python train.py --model="sound classifier" --dataset="short read English sentences (LibriTTS-R)" --train_examples=26041 --gain_aug_db=10 --n_mels=80 --hop_length=160 --input="log_mel" --spec_augment=false --win_length=512 --targets=["voice"] --num_classes=2 --arch="ecapa_tdnn" --norm="batchnorm" --hidden_act="relu" --depths=[18] --kernel_size=3 --stem="single" --widths=[128] --loss="cross_entropy" --head_dropout=0.1 --init="lecun_normal" --optimizer="soap" --beta2=0.999 --learning_rate=0.0014 --beta1=0.9 --shampoo_beta=0.95 --eps=1e-08 --precondition_frequency=50 --max_precond_dim=1024 --merge_dims=true --one_sided=false --adamw_lr_other_params=0.0015 --max_grad_norm=5.0 --ema_decay=0.999 --max_steps=4700 --batch_size=512 --epochs=92.4 --lr_schedule="wsd_sqrt" --decay_fraction=0.2 --final_lr_fraction=0 --warmup_steps=230 --weight_decay=0.2 --adamw_weight_decay_other_params=0.01
Rows from block 10, named by matrix and row number. Each number is 50 + 10 x the weight over the matrix's rms, rounded and kept within 0 to 99. All counts start at 0.
# c30: last pointwise conv (model.blocks.10.c3.0.weight, 128x128x1), inputs 86-127
c30.0:49 62 50 55 43 81 34 28 57 39 36 54 53 71 61 50 58 61 48 47 40 39 54 46 51 44 51 46 47 55 59 37 35 55 51 49 41 43 50 44 54 49
c30.1:48 49 55 41 53 46 24 55 49 46 46 34 50 63 50 64 57 54 68 50 59 60 41 51 39 63 53 38 56 55 53 51 43 59 53 47 48 65 66 64 39 43
c30.2:62 38 46 52 62 54 49 62 50 35 42 74 65 39 42 51 60 52 47 53 38 40 57 55 48 51 44 48 42 72 57 44 76 44 30 52 57 54 52 59 43 42
c30.3:23 61 58 30 46 61 41 64 50 31 51 54 45 61 45 49 57 53 51 50 71 51 44 69 54 45 49 51 41 48 51 51 60 55 54 52 60 52 66 36 46 55
c30.4:56 54 59 58 55 45 39 54 46 49 43 63 46 44 59 63 46 60 55 44 61 44 65 61 41 56 57 57 67 57 46 47 49 41 47 30 42 66 51 76 62 58
c30.5:31 62 43 48 53 51 72 38 45 51 23 62 57 49 54 55 53 47 56 53 34 61 41 40 55 47 63 35 41 43 63 64 47 45 53 60 44 34 58 55 45 64
c30.6:51 53 46 58 55 42 45 57 44 77 56 54 65 55 35 64 57 75 80 55 63 38 27 39 48 63 53 71 55 60 44 50 57 47 69 62 42 52 46 48 45 36
c30.7:57 49 51 36 51 55 55 44 43 33 46 42 51 52 52 53 51 58 45 52 50 49 74 62 47 67 58 26 48 58 51 53 56 50 62 70 46 48 54 50 39 44
c30.8:45 65 43 39 51 56 48 70 33 46 49 36 43 30 55 46 44 39 30 45 68 69 55 71 69 34 51 45 67 53 46 35 47 58 51 43 49 47 36 42 40 54
c30.9:52 48 29 56 59 69 62 51 44 53 44 55 37 52 45 40 66 48 38 49 46 45 60 61 49 44 48 54 52 51 45 48 51 51 46 40 66 50 60 71 53 39
c30.10:51 44 62 34 43 38 24 48 67 59 50 44 70 52 61 45 50 39 59 63 46 51 76 54 56 44 63 46 76 68 69 45 60 33 47 38 56 51 49 76 62 68
c30.11:52 31 62 46 49 46 41 50 45 48 62 59 59 47 45 69 26 69 29 57 36 65 58 48 52 47 50 46 61 70 51 37 55 47 56 53 71 49 42 37 31 65
c30.12:58 42 50 55 47 39 56 52 68 50 51 41 57 44 51 54 50 54 55 44 48 43 41 54 43 52 55 44 41 50 49 49 49 54 26 42 52 40 50 73 41 61
c30.13:45 59 46 48 46 56 59 41 49 48 27 44 41 50 52 47 45 59 68 43 56 41 56 50 50 64 53 48 35 59 34 57 59 46 42 74 55 36 46 43 42 46
c30.14:50 38 54 61 33 39 36 62 58 73 36 51 57 40 41 65 45 57 53 47 50 26 52 66 47 65 47 62 50 45 48 56 54 49 54 53 46 46 53 44 43 52
c30.15:61 73 37 57 61 50 50 50 46 36 47 59 33 51 44 53 53 61 36 36 55 47 29 31 48 40 47 49 48 80 68 56 63 69 49 55 63 74 62 68 45 50
c30.16:34 56 55 42 45 63 58 65 58 51 37 58 43 42 68 64 60 43 49 41 53 56 45 39 56 56 52 54 42 52 59 60 49 74 45 42 58 54 60 41 50 38
c30.17:62 51 37 49 52 48 35 59 50 62 57 46 41 41 48 52 40 47 39 60 59 51 49 59 54 52 39 61 43 65 32 45 69 38 47 48 58 54 34 38 67 51
c30.18:39 44 75 44 48 53 42 63 53 51 57 42 56 55 47 40 34 37 49 56 47 46 44 49 43 58 41 40 76 51 56 62 55 53 34 35 57 58 70 35 62 35
c30.19:54 73 56 44 49 54 44 58 56 53 43 54 37 62 57 33 40 54 39 42 56 37 51 38 54 50 64 40 45 56 57 53 56 61 42 57 40 45 38 46 45 45
c30.20:52 74 49 63 72 35 50 17 51 55 55 47 56 45 39 53 55 69 43 31 47 43 54 34 49 59 77 73 61 33 47 63 58 47 45 58 44 53 62 56 43 47
c30.21:51 33 57 48 30 52 52 61 48 41 38 30 50 52 22 57 43 36 41 61 62 43 52 51 56 56 32 38 44 47 56 47 58 28 56 38 60 51 41 49 50 47
c30.22:62 33 54 49 47 56 39 42 49 42 38 63 55 62 52 43 53 51 50 59 63 52 42 48 56 48 49 43 49 57 61 55 53 62 56 48 50 56 46 58 32 34
c30.23:61 54 34 38 53 40 69 47 58 44 54 44 52 43 56 60 61 59 54 41 52 30 69 55 41 62 54 50 55 44 47 51 60 47 51 56 50 43 43 56 49 57
c30.24:47 48 68 46 39 51 25 42 45 32 58 50 37 56 41 56 61 50 59 49 58 61 45 59 46 54 58 48 54 59 47 50 53 48 51 36 38 62 44 48 50 51
c30.25:55 55 47 53 51 54 44 50 57 42 41 43 40 44 50 57 31 41 50 43 47 47 38 40 39 52 51 38 52 41 57 59 57 52 39 41 46 24 52 42 44 40
c30.26:54 45 55 59 33 53 59 65 61 68 40 53 47 72 58 64 52 79 67 45 50 60 51 53 42 68 44 44 65 49 50 62 47 46 41 55 51 65 64 61 46 69
c30.27:45 55 61 53 48 65 55 37 50 61 58 43 41 47 46 45 56 31 53 70 57 34 59 57 47 61 36 69 55 33 54 46 46 41 54 54 47 47 38 42 55 48
c30.28:62 52 51 60 45 49 40 40 38 58 46 29 42 44 25 50 45 51 54 56 47 43 59 53 35 52 34 51 64 53 42 42 44 47 52 64 55 64 45 58 43 59
c30.29:38 27 29 46 56 62 57 58 82 54 53 41 28 55 38 65 58 44 45 42 45 44 73 65 57 40 58 58 52 81 48 56 67 58 29 68 60 65 43 52 53 65
c30.30:28 51 42 45 55 45 38 51 69 42 64 49 66 34 54 46 35 51 40 43 60 43 56 51 56 42 37 47 43 49 36 76 53 31 47 61 57 43 47 44 51 60
c30.31:45 54 55 61 46 49 54 42 63 40 63 43 43 63 46 57 39 42 52 44 57 54 61 35 60 54 42 49 56 51 50 38 65 52 50 53 45 47 58 56 59 29
c30.32:58 45 39 41 30 56 55 53 39 50 26 45 60 48 54 40 42 33 53 57 62 48 53 70 50 59 51 50 44 56 30 48 57 65 63 43 39 56 57 40 38 61
c30.33:57 35 59 43 47 44 54 64 46 34 53 61 55 54 48 62 48 55 49 49 52 48 49 60 48 43 48 48 34 56 42 29 60 55 50 39 47 45 43 36 55 40
c30.34:56 50 61 46 49 62 54 41 49 54 50 45 54 65 49 48 38 40 49 44 53 38 54 53 50 53 53 54 56 62 52 46 54 53 58 49 45 43 49 45 71 49
c30.35:61 49 50 49 44 55 47 49 43 39 47 40 55 59 37 65 36 49 50 45 52 52 51 57 43 55 47 46 58 55 35 43 41 53 44 47 46 52 60 51 41 45
c30.36:50 26 43 59 50 53 56 33 61 61 28 46 74 60 47 64 54 50 35 37 49 46 44 45 49 63 56 53 48 43 48 58 50 40 39 54 46 60 70 65 47 59
c30.37:48 61 39 49 59 44 55 50 43 54 59 54 57 31 38 61 76 59 54 65 33 48 54 50 47 80 41 55 44 41 50 62 26 48 60 53 46 31 66 55 53 54
c30.38:68 43 46 43 36 35 41 61 61 56 67 25 41 42 32 42 29 66 39 41 70 44 57 38 47 58 42 48 52 55 39 41 57 44 54 39 52 42 47 46 42 47
c30.39:52 37 50 59 44 50 40 45 39 48 48 46 66 49 53 50 64 51 41 32 55 43 55 63 50 61 57 47 77 58 49 37 56 66 39 44 32 36 51 46 76 57
c30.40:56 39 35 46 45 36 55 37 44 50 43 47 42 49 46 48 39 38 23 74 55 28 57 46 59 43 49 43 59 56 60 54 48 65 40 63 45 61 54 41 32 58
c30.41:60 50 58 54 72 61 54 56 45 44 28 45 47 67 36 49 38 61 58 50 56 37 36 52 48 52 58 59 32 41 47 46 49 65 58 62 35 47 41 43 44 42
c30.42:47 43 46 58 53 63 40 47 45 38 31 33 49 57 50 58 37 34 49 42 30 56 55 53 35 62 32 53 50 42 33 50 51 44 53 38 48 59 57 80 67 62
c30.43:66 52 51 40 45 58 56 50 39 40 48 41 46 52 42 65 39 45 50 41 53 54 32 52 59 54 28 46 56 34 41 37 43 45 54 39 66 50 48 53 51 44
c30.44:39 59 50 58 48 46 60 45 34 58 55 51 44 50 44 43 25 44 50 35 69 47 44 40 44 54 73 44 44 46 57 52 46 36 60 66 41 60 51 56 61 50
c30.45:50 45 57 63 41 53 36 51 41 43 35 56 66 75 57 49 47 64 48 65 58 43 57 60 59 66 54 41 40 28 56 35 45 31 66 54 57 54 69 46 47 41
c30.46:33 51 43 54 39 60 49 51 47 48 54 74 42 63 39 48 38 33 45 48 46 40 47 61 50 63 28 52 49 54 35 47 50 59 32 64 53 62 56 32 54 53
c30.47:63 55 43 51 48 56 62 54 50 46 50 41 60 55 48 59 52 44 52 53 50 47 37 41 60 65 39 74 49 28 41 52 47 37 53 68 50 42 58 45 28 40
c30.48:38 72 50 57 53 32 54 49 44 42 40 49 34 53 49 44 51 48 48 46 55 52 42 47 50 40 58 53 25 41 65 59 61 45 46 47 61 60 47 45 48 48
c30.49:42 65 44 47 57 50 39 58 43 51 43 63 49 50 60 46 53 37 53 64 58 54 52 58 42 44 48 48 44 59 38 57 48 56 41 52 54 45 37 52 60 50
c30.50:60 46 46 37 53 54 29 53 70 50 53 55 65 43 47 51 45 62 34 55 45 52 49 51 43 67 54 36 49 62 46 56 62 49 34 47 58 56 63 80 45 43
c30.51:66 55 54 53 60 54 61 51 48 43 44 46 55 52 40 54 57 47 44 51 49 44 49 54 39 59 65 47 37 62 40 47 50 48 32 48 54 64 53 65 52 46
c30.52:43 52 49 50 43 56 58 59 53 34 47 63 65 48 66 63 45 47 64 37 51 61 49 59 58 31 43 63 54 58 67 61 43 55 35 59 60 40 52 79 42 72
c30.53:40 58 30 63 43 51 46 29 50 58 47 54 49 45 67 48 45 52 48 35 60 42 40 62 42 49 57 48 61 50 66 63 43 80 46 57 53 55 41 47 35 43
c30.54:69 54 28 49 62 49 53 42 34 49 44 48 54 50 47 57 39 36 33 44 44 58 61 24 60 46 52 60 62 38 64 54 56 35 39 39 43 38 48 58 49 63
c30.55:48 59 52 62 63 63 45 66 40 51 49 58 43 40 84 63 65 54 62 61 33 46 54 55 59 45 45 45 64 58 66 44 44 75 53 58 67 48 46 63 43 51
c30.56:72 60 52 59 41 49 37 51 40 50 44 39 56 54 48 58 59 42 60 49 66 55 56 49 61 57 56 69 59 56 39 50 66 61 44 64 53 59 60 57 32 55
c30.57:51 41 43 50 62 46 43 48 49 60 48 56 60 50 58 57 58 42 44 42 38 36 61 54 78 57 62 51 27 36 43 55 44 56 40 50 48 56 42 55 49 40
c30.58:55 67 49 38 49 55 20 52 67 55 70 43 41 51 55 55 45 57 38 47 57 53 62 52 25 48 48 39 61 56 47 40 88 41 40 61 45 48 59 47 61 75
c30.59:40 43 64 48 40 65 61 54 37 46 48 70 57 68 60 39 52 48 47 79 45 40 43 63 58 61 52 62 70 41 53 47 37 47 60 53 61 30 35 36 59 72
c30.60:50 62 49 55 53 37 47 77 37 58 41 24 53 60 47 50 34 34 47 56 68 43 44 62 64 51 45 42 54 55 28 53 52 42 42 60 50 50 59 53 41 52
c30.61:49 56 42 46 53 42 61 63 44 49 41 53 64 51 68 41 51 47 62 54 44 57 32 57 45 45 38 58 59 47 51 66 38 46 59 35 41 46 56 63 47 61
c30.62:37 49 56 70 55 41 51 47 52 42 36 37 45 53 76 62 53 54 51 48 84 44 63 50 51 52 68 51 51 34 33 43 56 27 39 52 55 49 32 45 43 58
c30.63:46 55 42 48 28 53 56 58 50 57 39 45 64 49 54 49 37 60 55 59 52 37 61 39 51 61 52 55 42 55 56 51 62 40 52 53 48 60 45 51 54 54
c30.64:55 36 52 48 51 51 48 44 44 49 50 66 58 63 53 44 56 43 52 37 35 39 43 51 51 45 53 50 63 66 59 57 36 59 42 54 42 41 55 52 49 49
c30.65:58 49 71 63 33 58 52 69 63 52 44 49 54 67 37 43 54 37 40 65 36 25 40 70 38 48 38 62 54 68 42 63 59 55 40 60 52 50 52 52 45 45
c30.66:62 52 65 38 41 62 55 41 43 45 41 63 55 58 38 59 49 44 46 36 44 47 46 67 67 62 36 50 34 45 39 40 43 40 52 54 56 48 46 52 55 30
c30.67:39 40 52 71 60 48 55 53 62 45 42 40 42 54 61 62 60 40 52 42 59 46 62 51 47 33 39 45 38 53 51 34 68 51 43 53 49 59 57 53 58 65
c30.68:42 45 45 44 54 52 53 55 45 51 48 58 55 48 67 58 62 48 48 49 52 44 45 55 67 34 59 60 48 44 57 59 34 44 31 51 44 53 44 45 55 56
c30.69:50 49 48 50 43 47 39 53 42 53 61 50 64 58 31 44 31 36 54 41 68 49 46 58 49 43 47 57 50 59 51 40 46 57 62 53 36 48 56 49 58 44
c30.70:60 59 59 38 49 68 58 54 58 37 51 60 55 55 56 43 52 45 55 58 37 38 42 62 50 50 46 60 43 52 56 43 45 53 40 70 53 45 63 38 50 46
c30.71:54 42 44 58 53 60 58 53 52 49 37 66 60 50 33 49 42 59 68 47 50 40 57 55 59 59 47 48 57 41 49 59 58 65 44 65 54 46 63 54 57 52
c30.72:51 60 45 46 43 35 48 45 56 46 48 63 58 46 35 50 44 46 61 48 48 26 56 54 43 45 44 38 61 59 52 47 41 46 42 48 62 57 54 61 53 57
c30.73:46 55 40 49 42 49 52 75 47 44 52 38 53 45 53 55 22 59 43 52 76 60 49 30 30 66 74 53 49 68 45 54 44 65 55 37 30 54 41 52 49 52
c30.74:49 61 31 40 62 40 36 31 56 53 47 56 54 49 51 45 57 57 59 43 46 61 59 47 40 52 38 47 61 69 48 52 50 61 68 91 50 59 87 51 43 42
c30.75:50 42 40 51 58 51 45 48 58 66 51 53 51 46 45 69 51 43 53 56 42 68 50 52 53 39 54 56 53 34 45 41 51 50 47 39 64 42 53 45 38 59
c30.76:58 47 55 42 67 50 38 47 51 40 40 45 34 52 43 56 58 70 64 35 43 34 56 52 52 50 42 59 40 57 44 44 74 46 55 49 44 48 64 56 48 52
c30.77:48 48 49 46 49 61 51 60 39 49 37 58 57 36 58 54 77 31 51 47 47 44 35 44 49 43 77 50 35 46 58 56 62 63 48 32 46 47 47 47 43 54
c30.78:58 59 55 38 53 52 48 48 43 62 36 60 43 56 64 64 39 40 64 62 38 70 51 47 57 48 52 67 52 63 50 55 63 53 40 60 67 58 70 39 40 59
c30.79:43 51 57 41 50 45 53 55 33 40 49 71 51 61 59 46 44 47 41 30 51 52 47 68 34 54 56 49 41 54 38 56 31 55 51 56 53 61 50 43 44 52
c30.80:30 43 47 60 40 43 48 49 48 70 50 69 67 42 45 52 39 58 62 49 50 52 58 55 65 66 40 52 51 48 60 36 39 46 59 24 40 27 45 62 46 59
c30.81:44 53 26 51 59 47 40 47 37 53 46 51 36 69 67 46 63 43 46 60 56 49 54 56 47 34 45 56 38 68 47 44 51 61 38 62 47 56 38 26 58 60
c30.82:41 49 58 62 29 55 29 63 49 49 42 40 56 64 56 62 52 78 63 44 51 48 31 49 45 62 51 67 52 45 44 54 57 62 42 57 49 64 69 55 50 51
c30.83:56 52 77 54 73 33 58 53 49 55 61 43 63 42 56 49 60 53 37 46 63 52 68 42 46 50 55 41 56 73 44 47 39 47 62 61 51 77 51 55 59 60
c30.84:61 38 50 47 45 55 60 69 55 43 53 45 48 64 48 47 46 48 70 56 74 55 53 51 38 53 26 43 59 40 40 48 55 56 48 36 64 48 62 49 46 40
c30.85:42 50 53 44 56 51 40 52 45 46 51 60 59 62 39 45 37 73 67 44 67 51 55 45 46 58 54 61 42 55 44 56 53 52 33 47 41 42 53 55 38 59
c30.86:45 44 50 56 48 48 50 47 30 45 52 49 53 56 46 52 31 60 27 61 55 41 62 62 54 58 32 53 43 74 56 58 73 53 54 62 43 66 66 65 64 46
c30.87:48 46 59 53 52 43 65 39 53 58 47 48 51 53 44 46 48 25 53 60 60 56 56 53 43 53 55 47 48 38 45 56 42 51 50 42 38 45 53 41 41 47
c30.88:53 40 55 40 48 65 26 68 50 47 58 50 73 57 63 51 48 57 44 57 58 63 55 40 53 51 58 53 67 69 46 38 42 54 48 60 36 43 60 63 59 47
c30.89:25 44 60 52 57 58 50 63 52 62 42 59 63 55 59 59 46 50 50 50 49 55 36 45 44 57 52 47 63 48 55 36 69 53 66 71 47 51 28 40 38 53
c30.90:41 41 37 49 36 59 64 44 48 39 53 61 59 53 53 55 46 43 38 51 50 38 55 63 58 42 48 52 41 51 28 52 45 52 39 38 52 45 50 55 68 49
c30.91:46 40 68 46 54 38 61 64 59 49 53 42 56 56 67 57 40 85 51 41 55 42 43 54 52 76 70 43 57 38 39 53 44 41 50 54 47 51 63 67 54 61
c30.92:38 53 55 51 45 54 61 40 41 40 38 53 50 43 44 55 51 53 47 77 54 62 70 37 45 53 42 64 43 55 53 50 77 68 53 59 39 33 45 51 50 41
c30.93:47 47 50 50 38 45 49 53 50 46 48 51 59 45 47 60 52 76 34 44 47 44 56 37 61 51 45 53 45 54 57 50 60 47 44 55 34 47 41 46 46 67
c30.94:52 58 69 43 38 56 59 42 49 54 36 55 43 70 37 56 51 46 55 59 57 40 60 65 41 68 49 56 43 58 57 33 59 47 59 45 49 39 65 59 65 59
c30.95:58 45 42 35 47 63 45 75 81 47 63 54 42 74 35 62 56 54 17 74 60 44 44 91 50 64 60 39 58 53 46 51 51 56 42 36 40 68 54 43 43 62
c30.96:50 64 49 44 50 36 52 54 45 33 36 45 52 44 40 57 65 40 55 59 53 40 45 51 58 43 54 54 62 46 70 64 54 39 42 44 51 51 50 52 56 43
c30.97:65 52 41 47 56 70 36 47 49 54 63 57 55 42 48 60 46 35 52 63 62 34 52 61 32 57 50 56 58 52 40 52 53 53 62 51 59 46 37 57 49 56
c30.98:52 50 38 59 54 40 48 60 54 55 41 46 31 59 50 61 42 62 66 48 45 38 46 55 49 52 53 51 49 59 35 49 61 56 57 40 48 59 51 44 53 55
c30.99:54 51 64 52 47 50 58 58 53 55 43 54 50 46 51 51 40 53 47 57 51 46 53 63 39 47 50 61 58 69 53 58 55 42 41 51 47 55 60 68 42 48
c30.100:46 47 38 35 63 68 49 64 51 54 45 65 36 50 43 53 56 42 53 60 45 72 60 55 52 55 46 62 31 53 55 43 64 42 33 48 61 44 45 34 41 63
c30.101:63 82 46 52 58 56 49 52 38 59 55 69 55 55 72 55 45 51 53 70 44 51 54 38 42 43 64 57 57 55 38 56 37 43 45 53 38 55 46 53 48 50
c30.102:43 60 54 69 51 44 41 50 45 66 54 56 43 47 63 46 48 42 62 44 47 70 48 42 36 49 51 50 34 43 60 57 40 48 52 59 58 68 64 54 62 47
c30.103:50 48 52 29 44 57 53 43 47 45 56 40 41 68 39 39 40 41 73 38 63 61 66 39 56 26 34 64 41 60 45 51 70 56 39 69 48 46 59 63 61 43
c30.104:61 51 62 34 40 52 47 29 48 48 57 66 44 48 61 60 43 42 47 49 58 61 53 48 49 47 49 47 50 56 55 45 53 59 42 46 48 47 53 53 44 47
c30.105:45 43 61 51 45 55 50 67 52 51 38 61 42 81 61 55 48 38 52 67 63 55 53 53 42 58 52 55 51 45 49 32 39 57 36 36 56 63 66 39 52 53
c30.106:42 40 53 49 47 36 44 61 46 46 51 54 43 53 28 54 44 49 45 34 47 59 39 42 64 49 36 51 78 54 38 37 46 53 43 58 48 70 57 51 44 51
c30.107:36 44 50 56 43 51 57 74 56 62 27 50 44 30 51 48 46 47 43 39 63 50 54 56 49 48 47 39 39 61 54 50 47 73 52 41 59 42 52 61 40 59
c30.108:41 46 34 66 29 38 40 55 58 64 54 59 62 33 47 69 58 55 54 53 42 61 54 34 48 43 59 50 35 41 48 61 66 53 66 75 49 55 51 51 40 49
c30.109:35 54 54 54 63 51 46 50 53 29 53 51 52 46 50 37 43 63 66 45 51 45 51 52 47 62 47 49 41 55 45 49 40 38 36 49 56 48 41 54 32 57
c30.110:42 57 55 61 56 44 60 65 39 65 59 34 52 38 65 72 47 43 53 54 61 37 55 59 67 41 53 50 58 45 55 71 45 46 49 57 54 33 50 59 38 57
c30.111:45 39 50 60 41 38 44 43 42 43 31 50 62 53 52 58 43 48 52 43 49 32 39 55 55 64 55 46 49 54 49 43 44 36 38 61 53 58 49 53 42 64
c30.112:53 50 50 46 53 24 58 60 57 57 58 43 48 48 66 52 60 42 45 64 51 45 56 59 57 58 45 48 85 55 54 57 44 37 43 48 60 44 58 52 52 33
c30.113:33 53 50 46 57 37 40 55 50 53 50 67 44 50 79 69 49 45 40 45 34 55 48 52 52 54 54 60 47 49 67 67 43 52 51 56 59 48 44 46 44 44
c30.114:47 50 59 50 52 49 63 34 44 32 42 53 50 37 41 39 51 41 52 34 59 42 54 51 52 55 41 52 48 49 52 44 52 57 49 53 65 61 58 63 46 49
c30.115:48 50 79 58 43 48 46 41 59 52 67 47 62 53 48 64 42 45 50 44 64 43 47 66 49 45 63 47 58 50 46 58 61 51 44 69 59 76 47 59 40 52
c30.116:64 55 55 47 59 54 56 49 57 59 44 62 53 48 43 49 55 55 51 60 49 59 58 56 72 49 38 44 37 52 58 55 43 48 47 50 44 52 61 51 33 45
c30.117:46 44 32 32 63 56 72 60 40 55 51 30 45 63 50 45 49 49 50 47 55 53 36 37 46 59 42 78 42 42 52 48 36 59 40 48 46 46 56 65 57 51
c30.118:46 48 61 52 34 46 57 44 56 54 45 40 67 60 55 46 54 47 61 53 45 69 49 51 63 56 40 58 56 49 44 50 46 57 41 59 48 41 47 59 42 72
c30.119:60 55 43 41 67 49 39 60 60 41 58 52 56 50 54 57 53 45 37 47 52 49 61 45 46 57 37 55 91 47 38 50 57 63 40 58 27 57 49 41 43 58
c30.120:54 51 59 40 62 53 49 62 61 52 58 42 40 41 52 66 63 46 61 53 35 39 42 44 45 48 35 79 42 67 63 64 59 40 54 58 40 55 51 51 45 37
c30.121:45 90 48 43 41 61 48 07 52 43 32 68 55 36 78 49 58 63 43 46 43 59 44 53 48 52 70 41 50 23 25 62 39 66 58 54 64 59 38 44 65 51
c30.122:47 34 57 53 46 49 52 38 45 53 46 43 51 52 50 52 36 58 47 50 49 42 59 32 55 53 57 33 38 45 34 62 63 47 60 54 41 64 49 62 57 62
c30.123:79 63 57 48 48 50 58 58 44 56 42 48 65 47 34 65 59 48 47 48 26 41 49 63 61 52 50 28 44 48 49 51 42 53 58 58 73 47 45 49 37 37
c30.124:59 33 50 59 29 44 61 27 49 36 56 52 58 33 64 72 50 42 50 38 37 36 66 73 44 41 77 45 36 53 48 68 60 69 56 70 43 47 60 44 35 45
c30.125:41 51 46 45 55 51 48 48 53 57 56 42 61 51 39 52 38 51 32 41 41 38 49 64 41 59 41 58 42 48 48 46 50 46 52 65 39 33 37 60 38 63
c30.126:42 36 35 52 46 61 44 49 60 44 56 48 48 57 50 51 59 48 39 52 48 45 47 55 50 50 45 63 41 49 46 48 51 55 57 46 41 34 49 36 25 45
c30.127:35 44 48 59 56 40 42 49 40 52 61 77 54 59 23 42 48 45 55 69 61 45 42 65 35 59 46 54 47 50 54 33 44 62 57 50 44 33 57 40 56 46