config.toml
win_length = 512
activation = "relu"
batch_size = 512
Rows from block 9 of a small sound classifier, named by matrix and row number. Each number is 128 + 32 x the weight over its row's rms, rounded and kept within 0 to 255. All counts start at 0. Numbers have three digits each.
After each channel's rows are labels from the 100 clips, of 14848, where the channel reaches its highest value: "responds to" is what is common among them. Only what is clearly more common there than usual is listed. The data: short read English sentences (LibriTTS-R). In brackets: how many of the 100, against the usual share in percent.
# c30: last pointwise conv (model.blocks.9.c3.0.weight, 128x128x1), inputs 0-63

c30.51:147136157167145130068084209102092080145135132133144213130124122123164165152162120086132083115150129112161122164096144126149174079165160162131126140106158189154175116130167056180105159181162132
responds to: voice: male (100 vs 46.2)

c30.99:120160144191080205200085103156227115151098173187169140110119101177116097173132152118143144144107129150163139117105168110112123111121176091084130132107154105129120133138115152136113192141094167
responds to: voice: female (100 vs 53.8)

c30.29:142131168138069071189065134159167170122108132131085116091124132117166156157106139135102198124123194123134110134092170183114133127118093112098153115077163128095098106112143131135147214138112132
responds to: voice: female (99 vs 53.8)

c30.72:175063142047135187145134138116134150152123078152186144103162105190132143156118156124108121119111185134165136122053151090156130088080080172183177111141129134147097124118098125114136129173179102
responds to: voice: female (100 vs 53.8)

c30.23:210065108104083160147129098120117113126159120124108113158135138170147111096115199102138127118177070109112134154154119111132164121108146131146128153118105194127071082049126188146132065114138102
responds to: voice: female (95 vs 53.8)

c30.55:084128116130169148071117119137137176031176148107143155050134119132136142112146111180133113122123170097138110183181105127124050182087126178124115100137099112135167111109187157138124141142148127
responds to: voice: male (100 vs 46.2)

c30.13:147109111184122125151150141104147162128118158118141156133110095070101062062143082169139079072127152087139065104117149147096199109173110173120110124104151109166073165156125157140041179142153133
responds to: voice: female (97 vs 53.8)

c30.57:087132161124170119088128152110129158158157168081162059124116153142104109079140120099153086143086121093152104098086091134128107155085128145108071108155117150197091177111121114120223103112135114
responds to: voice: male (99 vs 46.2)

c30.105:188138130127109131145147133121141120112096134074138123129148165139127130141131094159124197132122140125187110147174148148115146152083149108162137086150158100097142124186094120141148096153140156
responds to: voice: female (100 vs 53.8)

c30.25:111110096157134064114096088147152174131085084156123140069119065136109147129154177089115096121168087122135102099095101119110156117097152100115126153099112202095061082083154183092126106121181133
responds to: voice: female (92 vs 53.8)

c30.6:102108152135126099103128157151114092135123158096213102122144131103144108223152123137110208117082065126084182120133103105141130106104130134205101132149142150135132120143124075159165179140142095
responds to: voice: female (96 vs 53.8)

c30.80:117148095139151134150103108089145127117088069119122133159085158104193150090093103123142160129149105151122135139110130183093147197182094129085152114134185123145126121139124157102118047146135099
responds to: voice: female (99 vs 53.8)

c30.111:143144133113166139113116137140021143097091223138151082104137117147137129103116178077071159124181136077134120123122155154160175089113158154093143101167181146112091157084155115111122156063101143
responds to: voice: female (100 vs 53.8)

c30.31:169145146157131111152102085167094150150119147141152106077135092157109097141116167117114087206110205116118089135097214092148119139128068138119177116182097104143142121060079097175107146151158112
responds to: voice: female (100 vs 53.8)

c30.26:129109138166143150119116132115145102162092144124175111141137112145202153177166089126112150021145141105138126136132132159151141151086086118165157121079101128132116149110153092076112125157113246
responds to: voice: female (100 vs 53.8)

c30.122:160075188143118153160098071084101139102094167152142128139116118181084146141126245133113083191107110142134173132152118106127161110092139127135148113114102141103108153092166113115138201163128140
responds to: voice: female (100 vs 53.8)

c30.85:142121148120123118163115095116166162158103169134101156124174119127150139117165132157149108118116253131159185149125161155062133135139154145129111142106089149090122162133157106175131036050148156
responds to: voice: male (100 vs 46.2)

c30.70:119153079100128112144125155075086119089171071125127129112097184156191137092135149121122107141112083180181121107074124124159194156111091175157156151152097184116109132097110142154156135121139134
responds to: voice: male (100 vs 46.2); the word "was" (35 vs 9.7)

c30.82:198130105120147051096128130150106106105117153084144106139110127161145095141149147145105086126170132103099107158117128211097212168111035147162155177127176136124080124110137125159137151106122172
responds to: voice: female (100 vs 53.8)

c30.34:128099093085134129182181074151165104095141180138125117124112158175162117127142146129172125136116176151073157149091159068119108133116121088166141070110068092087123123125117095109165066095126159
responds to: voice: female (100 vs 53.8); the word "i" (37 vs 17.8)

c30.32:119101125114172133132085112142070132102116102093082189073126142087146099114086129178110108117135139179103192120102132134074093113125133196100190119094188077106111115124112093158081149112075164
responds to: voice: male (100 vs 46.2); the word "was" (44 vs 9.7)

c30.115:095145130124124161173114096121139144109138090090085106147117081174142097131131152142118067092135196079079147137041131154117163118118103116121124110138148129181171126098135167146106121104133091
responds to: voice: female (98 vs 53.8)

c30.93:133178144135120095119115113130189078141153186137201118077113086108119074154104096126138128095106141148124079175113205125176173138138089094091083125113096115111120071155162142143136117174162102
responds to: voice: female (99 vs 53.8)

c30.94:105111109160121096172115094086157124121149180099134157151046108165181134090166208107098097164182145108160115128110100098122088150077107172151145107108173121058127114124109082152165111141168117
responds to: voice: female (98 vs 53.8)